Weights of a small image super-resolution model: 27.8 epochs.
Rows from block 3 of a small image super-resolution model, named by matrix and row number. Rows with one number belong to one channel. Each number is 128 + 32 x the weight over its row's rms, rounded and kept within 0 to 255. All counts start at 0. Numbers have three digits each.
Before each channel's rows are labels from the 100 images, of 14848, where the channel reaches its highest value: "colour at peak" is the nearest of a few named colours to the mean colour under the peak. Only what is clearly more common there than usual is listed. The data: photos with spoken descriptions (Open Images, Localized Narratives). In brackets: how many of the 100.
# convs0: first 3x3 conv (model.mid.1.convs.0.weight, 288x288x3x3, each kernel summed), inputs 116-173
# convs1: second 3x3 conv (model.mid.1.convs.1.weight, 288x288x3x3, transposed, each kernel summed), outputs 116-173

colour at peak: brown (62)
convs0.119:175125088161123120082165100118140138120141124116107181132158159159141140135180060073170106196143116134138122163115186097089147139159173095167114163131161154163083208169101166
convs1.119:105103133146119123141169153127118096046106108103136131079160100177112121060142172152092114103141127141165168154138110144131082101109162156076094069134177109196140126148162154

colour at peak: brown (63)
convs0.33:128137117130160196113128129127131168104168150119159138134158172204157157130119118110122118125103132176134127142129090128118163141145205130148130105175169122148145102124112140
convs1.33:116116153113160087152160143102106079079097093098104144101146086149084103094149166174093106092173129157123158154111125129160081095080140182095095069104134129184187086097124123

colour at peak: brown (63)
convs0.123:124120118133160195125133114146110167111160136127136141132155156201165139130116120109141120126123115164120112144131129129119161135137214130128118116168156135120125106114119140
convs1.123:107113152119167090148161144103103078076107095096115142105160096158088098095150162174089106082169116159125156156112127124156074096074148178095092074098139117175180082104127125

colour at peak: brown (63)
convs0.18:131128112133160207119127112131129168113164130119149130138152163202167151121123110106143114119122112168131119146137104125109163138139207138135121109171166135148139098117101139
convs1.18:116117151113166088151157142104101080076104100100117132105152087150090099103144159166086105085172120159125150155105126121154080097078144177092106070103142124175174075100122120

colour at peak: brown (62)
convs0.265:144110114123157195116127128153101164122159134140128127123156158202166125133121116112144110123133141160119125144132136127123154122125214141115110123161157128119125099122110143
convs1.265:103117146117172088155157141106105075071105097099115127106155094154088102101147165167087109081170110154119149150114127121152080095071148184089095066107139118183183083105127119

colour at peak: brown (66)
convs0.237:164141058161084157100144137103154140124144131121129161132150147150133168122121070060186116206130130129158130147146121136076147155204162108193110170138166169160115192150108157
convs1.237:108109166129155102158162156117119077075087088088127152105141086138107099064130159200089109081170117170122155143114117123147080094074148170085095074109152107189158113117158131

colour at peak: brown (60)
convs0.78:110162165146111095135102176128154139130136093121182094102125178090138167105122156134128121184086136116176160103146116152177120175201170146219120202169133086085146169137139124
convs1.78:133081094140180121114173156079091129113109141104111167091151105190154121093132129140102109112208120189159160176135140134119112064076129177084086099111133139137133131110113165

colour at peak: brown (63)
convs0.120:123133105120166191122130112142122167104171116128150131142167148198156158121127113109127114119111099167126110147131093113106156134143206139125127123170168132143141094121113146
convs1.120:113113147120158093161166151104098087077099094100114146100158092153083095097150157168096103083173126161131161158102125131156083086081144182094100063104137131182179081103117128

colour at peak: brown (60)
convs0.111:122133115136159191108130107137118170116157130133141138136161165204158143129125118106136122120114119171120116145125123122120160138132214131133117115173161130130128103122116143
convs1.111:105109149121168091152161143105102086073106096101110137107150092152087098096145159175094104082172118155120148155108124126156080098071148188097100077107140126175179080106120122

colour at peak: brown (61)
convs0.132:128129111124160170119129105145118169108167116115152136141149146200169144118127108117127118120127103168115103151139110125106167136149205133136121116170179132126149095122121138
convs1.132:104106144118167079156142142086102090084101086095126134107155102163098117098157152154085111090172113153126152161105117119148088081076148176107093065103127122160176080083117128

colour at peak: black (34)
convs0.80:114112140165071125105120146150150072115086099115141094083115112082087103138120143163138111206087137084172150096137145150150073129185114099198115200121112078076120216156117114
convs1.80:085119158116146110100178160083118121064136150099129139095163090171110114077173145158099076064138116171150140149107113122145101079090177161087084088149154098170162101127161141

colour at peak: brown (62)
convs0.116:133134108130158189107132108138119167110156129128139133129159163207165144122123113107132115123109125169122105142125123131122156142142214135131114126163164127138126104125110147
convs1.116:105113148118163089151157145102103081077108092098110143099150094157089101100152158168087103081162114157125154153112130121157082092077150178090095071102142129174178085098120128

colour at peak: brown (61)
convs0.201:119143127141156178110137134124141163105159148116165139138156164196159160134124140115134124125126125160127125153134094123130148152154200128149119116169171113141158103123109152
convs1.201:112114151113163088160161140104102082080104097101110139108149094144087098092151165171093105083171123152119151157114125131153079098071137180091103071101135126178179082101129125

colour at peak: brown (62)
convs0.118:127122112139161152101135106134118161104166107121132143117165154190164125117132108108131100139143115168106112155125128133109156127147218126137101137163171129127124120124095144
convs1.118:109115131127168097141161161100101086073096115100113137104148088159095093097148148175099097079176110167130155164125131113145085090060137180092090071106147132178176093109110130

colour at peak: brown (61)
convs0.9:121123116148156190125147099135108159116145135134138136103143138206159125126126112094136104133155113172107106155155139127114155127132207141157103132149151142148124118155103130
convs1.9:101111143114165091147161147099099081078106094094113146103157088153091093099155160169092103084164119160127155155113122121156078090077154174091099074107142123182173087105120131

colour at peak: black (30)
convs0.196:110153110157062119106132130111170105129096099133119121110134100095081142094142090122134131212113127084148164117150136151098108165186107079179125212104133111152137225172122131
convs1.196:106101141125142114155173144106111075062095091095124136081150087138103092078135181169081109069150102152134147145105102133157080096066146179088091083106150135201183102112138146

colour at peak: brown (63)
convs0.0:127121117129153204124126120145108171118161152139139131137154160200167137139116111108142122115123123165116113134130128120118159126136209130134116122170171143122123115114115144
convs1.0:107114151117172090149157146098104078077103100105111140103153089152090099098147157174096103087172119165122151153110128117160082094072151177093101074108144125175181079103122127

colour at peak: black (32)
convs0.175:087135183159091158093077151160162105136141113140138097090124164090127132117112177163129128203104184097153142069126146171180116142212156133209116220133109051052123190150122113
convs1.175:112087112142180108071164174073101173118156138111128172106153134196146127099154099126101109092148122165175141177128122118107150073090138143114099100118164133122104120111123154

colour at peak: brown (62)
convs0.72:122137125131153180104134098145119166103153110121158123128166138203150144113119122115124112130110116168110103141127113138116147133146211135128130128177169117150148096137111150
convs1.72:101108147119166083150155141096102089074110094093144136109147101168102112102151146162088107082173115159123143149110121128152081094070155174092107068113148118174178081104123130

colour at peak: brown (64)
convs0.151:127135107129158205122121137142125169112169143126156138140155163193159156117121108116138114128109119159135120150138097122102158131142205140144126109174162133145144095116108137
convs1.151:107116148114165088157156146102105081078099092098110134103149089155086098097151164171087106082166120152118152146109127125155081094071140182091097068098137126184185079098126123

colour at peak: grey (61)
convs0.42:091134122092125079158112101129144098109106108153146070152102098094090131083111150132041130116099144071089094070091084127148105097100122168089108117133121099129158067066127099
convs1.42:140133121083092123177082114179143084133050122127107140123129063041103102188164148101173163143110122070096113094094148133114119157182056118156147112083087126108156103129058121

colour at peak: black (29)
convs0.138:087114203183125147117097149134140125135140100110150089096114171097135122151118181171136116169151165101169148124124121163213103125209144109205111222144121046024113183147120122
convs1.138:120091088148180142075165160080128182114137138107149155118144162200192136109159113125135113110156143185175134181135151111109151069089156133115101106148145124131104126124124172

colour at peak: brown (60)
convs0.22:123146124137162192110135128139140163101165148113163142130158166200161157125124128123116119120111126169128125149130097126126158146157201133150122126176175119160152108127116148
convs1.22:108112150116167096158157151105103082077098099094108138105149085151085095098145166169095101091170120151118160153108130124157079095078138184092104069098138129187179082095123127

colour at peak: brown (61)
convs0.13:103146166148134116137082160142172113134156104126184110130127180099152167125097162164131123176108139110176157114128103173178133165202163130201111211166130075082133163125144109
convs1.13:116087124135176123099158172084093142085120144109118165117126123175160102089152134143120087076178148183148154150140137120116147074079123143110093086116139136143114110136130151

colour at peak: pink (27)
convs0.244:098127139098119092146105113155115094111094137133136078146089071097088134077089177144065168084096128091095099100148094106145084094066094174101139073162110093122127059071150123
convs1.244:176131119118122152156082115143139158153092142156094148181123120076108127168126118104158155147038103094121119117114137123113118145140074129130187162097082166082133101144079101

colour at peak: brown (60)
convs0.61:115136136137159175103134127126135166097166165115157143131154172197161160137122124119127122121131128168126118148121099120127155140158204126148116105178166115145152115124116145
convs1.61:117119155118163093152156146106107078078106090095104136102152086147081097100151165170092103085167121157123157152116128129154079102076141182096095071097145128181177081099123121

colour at peak: brown (60)
convs0.176:109139130145163180099134132124137164107161164113166141136150173198167158138127130115131130128131120165117114155122098128127155151157201118150114103168165122136149113122116144
convs1.176:110118150113161088154161144103103072074098090097112137105151083146082092096144159174090106081172122154123156151108129127159071095075140181088096078096137130183181086098121119

colour at peak: black (30)
convs0.164:103140158173097131113122146143157099143110099131136093076104123061104112133136149155143115198114160117187143102125143152173098128179127098175089224138113060047105208135117107
convs1.164:087101121156158110109159162066136170113144128119130142109138134208161153103122135111142117103146126184143160158141122109112132065099161164096068126133151111119117128146147144

colour at peak: brown (61)
convs0.51:141096119133154187120125130145095170131156136128124124130143144192163121138122126125149123117144144162121119141133141121128151120124218116130109119152156139105111104106113133
convs1.51:108116147122172091143161147101102083079101101098113139109153093158088102095155164169091103084175121159130149159114125115156086104073150187093091067107148121172179078101114124

colour at peak: brown (63)
convs0.156:130129116125160199111121113128125169114167136125146128130156164190167154118122107106139117125115114167134124142128106121106159142141210138139114117165168128138136101123115144
convs1.156:110117153115158096149155140098097080072100092102107138110150095149086094099148162169093102079174115153123150146114122123154080101072142184093099068098140120182184082101124124

colour at peak: black (30)
convs0.216:122144124120109141157116159117170091150095127132121107104092110096102116116126122150097138164130135117170195114189143160129127143162096089196118195106090113156160173157121110
convs1.216:124126154107160112126161171104070054082087110104090145098145064136063103093145154173106092101151132140149179147098144127154046082063113188070118074099144120168167103139083134

colour at peak: white (27)
convs0.82:112095136185101116056110084133074067087106076071127111085130135076088114145131126128156070167141139098122111116119155090132092103167117099147082167117109070018089165111089119
convs1.82:068078113140178117082166154084100148078163113089146133110159147176159152079137118142122106080168127173124134160096112118120143108106151138123096101127161091122136125098155122

colour at peak: brown (60)
convs0.66:143105117131147186109123125161094169121155134141120121136150147194165125141120123107156129124128149163119127141132148122131156133129217139111107131159156144113118111117104132
convs1.66:105120152125166088153156147105103076069113098095112141107156098154094098096150159167095109081169115161119154153114119125154075103065141185099101072107144114176180079103126122

colour at peak: brown (62)
convs0.281:124126118135158188118127110141120168116160133126146138131157160201169144125121114111137124121121113171112111149130124126116162138135210130135119114168169131128129110121116141
convs1.281:104113145117170090150159147101107080079101089100110134106149089147092098102149158173089103086171117162119146152115132123158082096067144183094102072107144122179180081103122125

colour at peak: brown (60)
convs0.56:122144125129156181100131132132141171105171160119157140131158171196164162145114124115125113127117125177130118151125101135128161149147207134150122121175167119144151113129106149
convs1.56:113121148113164090159155146098102076075102093101108132103145088145084099102142165175089099080173118155123157148116123128158075098075144181093101073098135130182179085106122121

colour at peak: brown (64)
convs0.215:124132110128154203118131118138122163105158129120148134135157156200158148118122105109129113117102105176127122142122092119111153139145219140136127122172172131145135097112108138
convs1.215:110113153112166087155160146098101074076097095097111134110152090152084091096148158171088103082170119152121157163109127128157080088076144181092095072101142128180181078105121126

colour at peak: brown (60)
convs0.158:111137131140155172103140130110135162097161160114161147137156173189164166141135133110138121127140137156129118147118095125127140142158200120147119106166161109136153112122117134
convs1.158:113111155112164091151159146100094075075091091097108141108141088144084091095148166178091108081170120159121159149112124124159075097066140179091100075100140131180184081100120121

colour at peak: brown (63)
convs0.149:124125118129157194111132111132122169110166130128133134135157158204162143133112112105139126117119120170125101142118127119121157146139221131137121121178171125135122115129110146
convs1.149:103108151117171084150161146102101088078104096095109140106151092157089096099154153169093110083172122160122150156113127118155081091075149177098102077106141127177179080096123123

colour at peak: brown (63)
convs0.207:137112108127155185108135121140098164119164133135128135125150146187160136127121110112146112133145135160119124140129133131115158126133215135120109125167162142109119109120105142
convs1.207:098117152123167090152154148105108076075106092092112135096151095149090096105148159179093103083175118155126152148114126121155079106066151187095099070106146120183185085100122122