python train.py --translate=0.06 --scale=2 --norm="batchnorm" --hidden_act="silu" --beta2=0.98 --epochs=27.8
Rows from block 3 of a small image super-resolution model, named by matrix and row number. Rows with one number belong to one channel. Each number is 500 + 50 x the weight over its row's rms, rounded and kept within 0 to 999. All counts start at 0. Numbers have three digits each. After the name is the row's rms in percent of the matrix's.
After each channel's rows are labels from the 100 images, of 14848, where the channel reaches its highest value: "responds to" is what is common among them. Only what is clearly more common there than usual is listed. The data: photos with spoken descriptions (Open Images, Localized Narratives).
# convs0: first 3x3 conv (model.mid.1.convs.0.weight, 288x288x3x3, each kernel summed), inputs 116-173
# convs1: second 3x3 conv (model.mid.1.convs.1.weight, 288x288x3x3, transposed, each kernel summed), outputs 116-173

convs0.55 119:465501503517555583470526505481503548458535563473569532530546562607540544536517507481539500489526490547501477539497440475502538519542616476520475466554549480497529488487470529
convs1.55 131:483467536466552436555548524466464409423454444459465507462525434523420448453536556575436465435561477544480549534474492504549413445412512587438461417447514493582574421456489488
responds to: text has "trees"; text has "plants"

convs0.92 112:492449482512540575491508498530432552498543512492471514496528524605547495517499498498540492477534537580485479524506516481486550464484634472496480488536527520456484458473466488
convs1.92 116:466483531490572433541544528460461415419461451450481526455533449536443445450528550573437465427561492543507535540468490475531431461415530585447449412461512489577582420464488497
responds to: text has "plants"

convs0.172 125:491512475504547609490515469518503558474558515484516520485530562599559532489496463458492481484501462572483484533510487486476541524532632517527483495555554508532502492505484530
convs1.172 128:471476529476563439540556523462461425417456452451464518458537442543425456463532554569441471435559491541499532544473493491536422445413532585440457409457521505575581428459484499
responds to: text has "trees"; text has "plants"

convs0.209 089:516526467540547557495520529491511546482561471480562518473535540573543507475517462482528481568492519561562556538517514490484528535521616488585492525552550494519517529536472506
convs1.209 075:462492527484559463533551506479492421406497444449477500486526459534446485447520559576435478434561490550480522538489498484548422465399497602461441408470529490574591409439508472
responds to: text has "trees"; text has "plants"

convs0.62 074:524529478536532562523539540474513544494561489499559532503540560588555491498537474475517480548487495570556525567535495508480540532542628481568497526551540508530527526530484504
convs1.62 060:459495538486574449526528513466467429415483453450478498486510465529451474451519570557436468446581503542492542518482513491563433472396511588440425421460496470570590424432513466
responds to: text has "trees"; text has "plants"

convs0.186 120:478535512509551597449502505505531556466549547491557536499527568604559563520482508496490498512487500555492494537521464499502550557551613510536481510554536479528561479509472528
convs1.186 126:471481538478557436549552523458464421428460443451464506470525439529434455447528552568437457434575483540486547532483496501553420449409515585453456416458518498585575426453496486
responds to: text has "trees"; text has "plants"

convs0.114 126:489524490514558604458494503508510563460550539498538511508542571610557550516492496489497480502471498584503493524497458506492553549538619507539483494568565489531537476500475529
convs1.114 135:468481536483559439536545521462463415419460438451460514464535436531433450454530557563439462439573486549489546529473495505544420454411518584441457413453520494582579422450504485
responds to: text has "trees"; text has "plants"

convs0.97 102:522487454505534561475520483508481548488559479486537519454550539583538531451507443474515446534498491556496502538527492517457550518521635506532467515553554524532516467479468518
convs1.97 081:457511530491567459539541524471483416405465455462465498482552441522437454456510557582437470421562494538498521547473518483538418485401516577451447415462519498576595430460494494
responds to: text has "trees"; text has "plants"

convs0.121 118:473521506540551593460510511493502554451554562479557525517539555610561551520500506485516498490518508572517482538492447481510543528544607473523477452563545468514529467477487522
convs1.121 129:477479546480566434536542527462468425423450449448470512463522436529428449448529560571445466433565485540490543527470501510541421449414509584444462410454514502578586427459496486
responds to: text has "trees"; text has "plants"

convs0.19 087:507520474536554573491518540498530553496561464513547498482536543575538507450508467464516475589484492568567535534524475522484541525533634529570485545571556502526512542545482518
convs1.19 079:471492528476544452527554527480477434404463455457461520474531449530429470457526533568434476418578479553510531548481507488539428460399504591438429411480523487572569417461498485
responds to: text has "trees"; text has "plants"

convs0.3 122:497509470498548623478490508508502561462562520499521505515545551619554538490480460465511479477467490560514495518509462490473547510517623519509502464570559502530513431481461518
convs1.3 130:469479528477553439538543530455460425423463447458463513465537443539435459456540546565436465429569496536494539540476497504540420439401530581440454418453517500582579424455489493
responds to: text has "trees"; text has "plants"

convs0.247 049:568472444525503521378548475506499532481518463469427583485543557542548533553587421446555446547588497532485503540455627432435548473523575422519467538499566530540438603567451557
convs1.247 019:465555573553482484515563548525546378434455561447564477478551438513503491443473548603465501416432457483521545491494435563487468481458578522493460451485557431551507529541546493
responds to: text has "plants"

convs0.192 098:504466476501556555467514481504442552473554500498475513486524546609552467526504460457539469490511499571494485530479481464483554481515648466511481514544509512479462492507442513
convs1.192 088:446473528474575446524549523446461445430469453444488513465531450545442473441536547558448463426575508551509546537474489493546421455403537586452455407482532488559570425468494500
responds to: text has "trees"; text has "plants"

convs0.181 067:543444521501534546473523538506460550476525475496507508499530522591538461516526512500564479517540566562591541541468563456520531471508630420495515474549567504468454542521482530
convs1.181 043:431487540519572467496545531474459438427492489452485536459518432527482464431490525554456466447568499547496542522506507460525411503431535595451421430475520475564571438474500510
responds to: text has "plants"

convs0.228 047:482506465585439424406480458440552483462453436481515565451511474444448508485468450425564418642465481470542483479539506511438474555629504426595469608443485469495491627541435519
convs1.228 030:441460494461532475464550547472469452411466459450503536434534490563489425421490548558473436446565506537482535531498512512487433452397563553417428428493571495559516468474538494
responds to: text has "grass"

convs0.157 118:502515497516543593468507502505502554463549545480552525521543568608546554512500494488492488488483494577507489546490452500493538542538619490524487475574561483529533460499480524
convs1.157 126:473480535472558434534544526464465411418458448450470522469526443533432455447537556568441472432574495539482534540469497493553419451411514586445453411454514508582582431459490487
responds to: text has "trees"; text has "plants"

convs0.248 093:500456525546516556475416485537466485478518477538473469552499524544530446516436500500554536523488531511524490462513525523530496465530652506494455559530503435414456529492499465
convs1.248 093:461454503494550459514555540442458440417465466449479538460524434546443470443537536556437461414580503561503544557477504486499442430411514578444441413459518515586552432471480506
responds to: text has "plants"

convs0.270 085:504531483513536559500516560478519554488565486487560528480542557577530507457515472444519469557496512556577547544532476501478548537532626512566492532568548500520506526523486528
convs1.270 076:479506516494565449524541518474477427427469452465466508473536442524438452444515542576426478429574501558497530543489510499551424456409489598437426417456509484578589413437488465
responds to: text has "trees"; text has "plants"

convs0.169 104:500500480481547585472501477505500561464552472490542514500560549606546524498501483464494478495474460580492464531504461486488547506519637521511487498560568501522528457497466536
convs1.169 088:457470523484564448537553533452464438414461461454489510475530451546442460456539539567449471424574496555493542542475504489543435453419533580441464402471520491581575425454473496
responds to: text has "trees"; text has "plants"

convs0.43 126:479511507527553594449515504488506567462549561479548526512536573616545555530498505483513490484514492565497486531493459492493540527547609475534484469572549476502525473482477530
convs1.43 143:479474534475564437536544519467462417411453445457462514466532442524428451453526559571442469432566490543492544544470501498545412456412507582436459420451512502583584430452488490
responds to: text has "trees"; text has "plants"

convs0.76 075:506530480537555546483543545497502533466555474468545534482541565586538507475527478467507484569506491564552558561514495513486535534538610519551489535559564504544523513541475545
convs1.76 062:466509537496580433512538515467484448442483423455458516491518465522439451460518553560438475405575478545507538540500502502527434469406491605457445405468524468581575423416513463
responds to: text has "trees"; text has "plants"

convs0.284 049:467498514551446515447459520520541434492458434489508463449500501451456489463462515513563505643488476438535535446560529552514449531640480476584468658487461433446500667524470471
convs1.284 030:450436512489501485482552568420485485389522482412525527398529429541461473451500533535435442411518482548474567522459504476559427483439565577449436448487531479566543470496547565
responds to: text has "grass"

convs0.188 102:497548502509548557451518520498543551473572540474571545522532557600558574511514504482484509498526493538489488568521476503490544558548603513551460527569556493534552478525493514
convs1.188 081:461474533483555433550538527455453429423436439445470518472508435504428464468534558565446478445571477517472550525478483507550422447416499572449464418455489500569584429439492474
responds to: text has "trees"; text has "plants"

convs0.167 117:511427480521536622524505488530423556519520538521487507486502487623544476508482500482532485476525543569492491536518524492503540473496618484530473484514512530464457484496477506
convs1.167 135:462483529487558435534546534470472428419466447458473520464540441541439458457535557570441468427572490552495531543476500488543431455412530580444453419462523488573586427455490489
responds to: text has "trees"; text has "plants"

convs0.250 117:494493469492547619472491477521499552456553497500540511512544546612556531474487465458502478487472474570508481518497447493470547522538628520511494480561566499530521440482467533
convs1.250 118:474465536478564446530542532444450424416459456445476520465533453540432458458537557565441470434571496545483544536468486491540422461410534578442463424459519497585583438465481497
responds to: text has "trees"; text has "plants"

convs0.129 122:505510472510545613477490509503499571455569502494536501516547552614565529487477464467504485509472490553522493516507455486471554524511612523511485478568556498536530444489457513
convs1.129 127:472479525482564443545543525461456426420451443453474514471529445540428454454540548568442475430560486541485546540468492497534429453414521583448459410464515496587579424454492487
responds to: text has "trees"; text has "plants"

convs0.40 112:513458470499545601504526497530436554502542514513484518456544508607541495483507498505514455503536520572494488536524531483477541484507655497507453493522543521488486457506462518
convs1.40 103:470482523494562447526545521459461431419465467448482509469548460531440460456528550560441470412570491550501518540481496488547427460413538576450460409465530481563589429447470495
responds to: text has "trees"; text has "plants"

convs0.110 122:491530491520556586449515500500526565467554548490558528501544566604548555518480493481485494493486494569491500528504464505492554546541625499529485494564556485531542491506474532
convs1.110 126:480477538475555441541546524470462427416459452457460508468530432525432451450527558564448471437573483541482546528474498498545421446411514581448453415461509498593589436455494491
responds to: text has "trees"; text has "plants"

convs0.182 101:502461470505545555463528438513456549471544489494491511489555548596565482516535464451543461503530487558473470542482497471467534479521638483492458489539545510466466469478444513
convs1.182 092:462474526493571460527565526448443439424471462446474523457539458538444463450527540564444466411584497554504539553483495494536428442403534587463440407465517492574563448474483508
responds to: text has "plants"

convs0.83 114:495515486505547664464498516492505554466548533501558521540532565607548532512495496479507497494472487566524487537501434503490534541542627530522496486562541497521537470475470530
convs1.83 133:471481535486560448546543520463458421413442448452468517467533432519430452455539554572434469431566484547473547535476492498547412453414509589446450415460508498586580424450497476
responds to: text has "trees"; text has "plants"

convs0.86 127:483536487510558593460510488517533565464560541484548523501561569609558553518496487485488496501503487561477494532509471510491556533545610513537491503566556487544554503520478532
convs1.86 131:475490543484558449543551532463465416419455454456477493467539437522421446454533557582443468430575481542490545535480502494549410462419516588445458422449518493593586431458490491
responds to: text has "trees"; text has "plants"

convs0.11 119:496477473500549616485502481524468559483546522511505508519543543619552515515494478459535490486498502554486470525500500504488545502506641504491479478559566514481492476482474509
convs1.11 131:461484536490563443534547522453467436416470445449476508470539446533435461450528546570442462422569484549493530539475491492551422454408532578449454413467523483573587428450493497
responds to: text has "trees"; text has "plants"

convs0.282 112:495532507524543586458510497500521561454562532490560528513547576609564563521489505486501505503501499566510491530502458510510552552551617506531474496570547482544556483501499516
convs1.282 113:469470537475556435540545527456461428410454447454468505458522436527434460451539559565441477423569482539479552531480489505550415443413519582452460415463507495581587422446499480
responds to: text has "trees"; text has "plants"

convs0.198 072:547434489506534548462543544499466536489534470490497519500557557564548465516541496507562456522515560540601533545462588463522540458489640447515501463545567512472452549511485550
convs1.198 046:456495514521573479510552552495479434396486486439507517447554452561447449465513525564438462432542483538518483544480487490515411471412527589458447407478542483582550426486499511
responds to: text has "plants"

convs0.49 047:430545603545477489488466527507586513516518418504582468485506555465516537514481581588507496603453565465547553460505486589570493545625545501655477634532448374396516581515537477
convs1.49 035:513425452506568510458591562423422542450518518472527574470533484579589508465544504491511479433595519583552556592503496483447519377432512553490454429511554510512490483509465547
responds to: text has "trees"; text has "plants"

convs0.35 044:576502373568552597470540531513504546489530512483516574517521566532509543517515389415598457600535476529550544559515554452405559536534563498544498522528562593554458566503459550
convs1.35 026:464498509488544426529529518429452435401462498493531487495534463503445466417491543613426483437565468565479575477446481572578436483451579570453464428457493471624604442475554452
responds to: text has "trees"; text has "plants"

convs0.243 075:492478495540530592465432491546470501497523495541465455513478508537514466500439486499561520546466564516485469482552505514510498502525627524523445615526480456421499559504504446
convs1.243 072:434489530514558438507533526439460458424473463454528511474529468562472498450544536545429478419581476558464510544482466485535445451394554573462460427506503488561579424465528510
responds to: text has "plants"

convs0.266 119:511505479511542591461498460503509563455563488491523516490542551616553533493488470468510492500489489554473469525511497498483548517522627503501478507555569492515509467518485518
convs1.266 113:463471525491557432539555526460458429426467461454476507454545429531434454456533545566443463432574484556487533543474490491545412451407533586442459411462521497585579427456488501
responds to: text has "trees"; text has "plants"

convs0.28 098:518481458496544565481511479511481543477555462476509530463556542589538481457507472473504451507514506570513494541523485504485541494521651506525475511542553505527499484518476538
convs1.28 080:468500529491566442540540515479476424417476449469491499475540463525429474475522556574442497424558479537493523545500477481545407481406527594462468422466514476570589422455493471
responds to: text has "trees"; text has "plants"

convs0.160 121:467506505515544563465517489496515555459558542485556519506536558609539556518502506489509491495518497562499489544494449488503549521545611480534480477567553471518530472494467531
convs1.160 130:477473543485558434537553522465467411419457452452468507464533433534430450448531556581429473423565489538490546537475493498550426447409512580441455415460496497584576430460501489
responds to: text has "trees"; text has "plants"

convs0.46 128:483529489500559592469521482531531554474557541485558523506537576611555556531496489489483500504485483565482497538516465509487555530540618510535499493564557477543543505533475530
convs1.46 129:476484529476554452548544527468462419421456438456465516469535434528433451462526551575447465431568486543486539538479487496551417451417518590442463415453511494592579435460491487
responds to: text has "trees"; text has "plants"

convs0.152 052:569493419538513545458528509483520553502512494491473573479540569530533530499543413416561470611530473522548513540472544484429535537592580469553491549506576557543465617542438560
convs1.152 029:438497526488554446507559574455482436408479468453520502460511403566455450412491560575463463437531482508508585480456464554521436454392518559439418476482533487606553466505528509
responds to: text has "trees"; text has "plants"

convs0.256 117:499450490512527582502507500526424560509531532514482510498520505611541489513481512509535494468535520559484492525532547471512537468488624475506474490525531522454481464480458490
convs1.256 129:465478536487564438531546524461460434423461452450475521467539438546435461455538552565443460434568486540501535545473504475543431457425536582445445412462520489570591429456482496
responds to: text has "plants"

convs0.31 093:482506465491553565468514449506494560453557490481524520515556546612556518496500470463501484481495467557458456538510471470454536517511619500502480488561575500518524447491467514
convs1.31 061:422469534481549432541535519444462454427456454456507517471518466548449462464536535551436483406561482545475518538466484487537429438428539578446462414485511476559575400464488483
responds to: text has "trees"; text has "plants"

convs0.240 096:509490479506535582470509434527472537470540481501506510484538535605528513501499471489492462510509473566476436538517488507476538503533640529528474531548562511517519478512450541
convs1.240 084:459462514484559439539537529437447446417454450439487513468525466552445471448520547549441469421564474549496537552465492489527432447403534578451475406481520499570586424458487513
responds to: text has "trees"; text has "plants"

convs0.184 115:499506464505546635501506501518487554467563516496529511522546543606546530480494473463499476496466476563505481542502440475474537517525623523516488471569569510527518442487465524
convs1.184 123:472478538476559435537542527455463420425454441466471506455534438534426450455537561566439462430578491545491546532471494494541421456414522582433455414465521503581587428458487494
responds to: text has "trees"; text has "plants"

convs0.108 108:513446485493545561497503489523449558500531500500486500476536513600562476515509499492525478498528518559482493537506529493507547473497630475498459497534545517446461456485462502
convs1.108 101:460484523514556441526548530460459423424469471458485518468541440549449451448526547568447461414577489551507524547491497499528426451403530583456437410482529499580583437477481501
responds to: text has "plants"

convs0.77 124:501511484511549612483495514498494559463566535498551510520542566606568550518487495481506490506475499556514508540519448502489549513523618494525483457566553500522533447479474522
convs1.77 135:471484539477560440542543530460460430422452443454471507465525438535431453459529563570436472426567484538497541534479492497545420452417515582449455422456513497587588426455489479
responds to: text has "trees"; text has "plants"

convs0.259 108:498497479501553574476525451508484549461553482489514526488540548598554503490507484476491468512511462566482470546502505480480535505535633507510477512551570505514511482501465520
convs1.259 100:471473534482559446536549528464456424419462460453469527460538446537439455442538557561432461425575488546513540543489497489541425456405526592455454421452530491582587428469492505
responds to: text has "trees"; text has "plants"

convs0.7 115:520483484498537611486497491536466564499545504499507498495542536608557500511506488470528495499500510556491500525500510493486538512507640513484483489550554510476501462483464524
convs1.7 117:454486537496557440539547525456469426415474451450487511468546451542445457466532553578443468426574475544491531545474484496539425450419529581455448403477518482577582425451482488
responds to: text has "trees"; text has "plants"

convs0.204 036:410543497472473398537490448484495440493447438503540426548463408440445523433439513520378517466426500465439412447510428513506416465435438566480480503509471439508582399434498496
convs1.204 020:574449566465461438528472480526485452522402498533423419528453420389475508577461529502564478499481495403454462440488482458535456568522486484481563484463463533471533482576455508
responds to: text has "plants"

convs0.67 120:494490482530546594502517452522475562480529519517525516467520516615544493499492486447509467496540477579477476541535500499480550494512631508530462497542522512526495482530467517
convs1.67 119:461475529483558436536541525461453418421449449458464520471551449539429460457534551562451468426553484548495541544467486494545419448419537590450463408454526492583576433476488508
responds to: text has "trees"; text has "plants"

convs0.88 112:517463491481546606494513504541451555496546498515493505492522515611563467495506503494530477490501528561516504514499493484509561482500642486515484499544533525465484453474455508
convs1.88 117:468480529492562443539551526467464432424466453452478520468540446537438461456530558565432469420573505537506530539473500485534420447409523583445448407462522492569586436474485494
responds to: text has "trees"; text has "plants"

convs0.213 053:452552454569403457438474501445568466494447466487535503450493480446462542453472444448544457625426464433523513467519454559459455578629483475624465615483479469552536630569446469
convs1.213 036:476460480491522467520555535477454443405486474492503506445513453549466455425491563576448434406540490558505551504505507501515399438380522572457432433481531533599569471476518506
responds to: text has "grass"

convs0.263 118:476519520512550576462511504494513557448550552486555530510524562609551554518499507493502503493522503548495486538494460498500548531554625489538478482557544465513551475493468523
convs1.263 125:477477550476558447541534514459463414420447442461471500462523434525433466452525568574445466441570486542480544533478499497540417437413521589447456415457508497586589434450501482
responds to: text has "trees"; text has "plants"

convs0.65 092:495530479538545542481522513508509549489568460493569505470545529583530508452510474466505473565473529552521539531516499518480532541525615477561492542560559487543520561580495520
convs1.65 067:442482537488564435530552520479483450425476463437481502495534448521468469458505534563439456405574485541494513542500514471527442472383509597457438407485541475563563400443515480
responds to: text has "trees"; text has "plants"

convs0.185 118:473508506516554583456508508501506555462551547487547522515540555610546549518497507487500491486494499565503490523482437484505537536536621481528488467573561478524528453490474526
convs1.185 127:480488541480562440537546523455459408417459442459471516455530435532432446455532558568446466434576488540487540537472504505552411443414516575451455416458514501584584435451491486
responds to: text has "trees"; text has "plants"

convs0.95 105:512479465503544591487517490514473554492554475483525527459553532589554518463513463490510466506508498561500508540515484498469540499511633505529481509550564516518500460495466523
convs1.95 079:458491515490565438543554517463466438415473455449483494471539439540453465460516560563431454423569501547507523543485494487532434452393524580446438421478534478589588431446487496
responds to: text has "trees"; text has "plants"

convs0.165 030:438481506461526403568539488484518522505493429502523476466461479518466478462496498491362525491511522519474462529516441549511529448484527509498509460530467442500500381343531510
convs1.165 030:532481507469435508519516510501449487487402502534459567466497421439453496464511515508552472527467506431556541510508552477484436519495467514489523491405497603499541504589372567
responds to: text has "plants"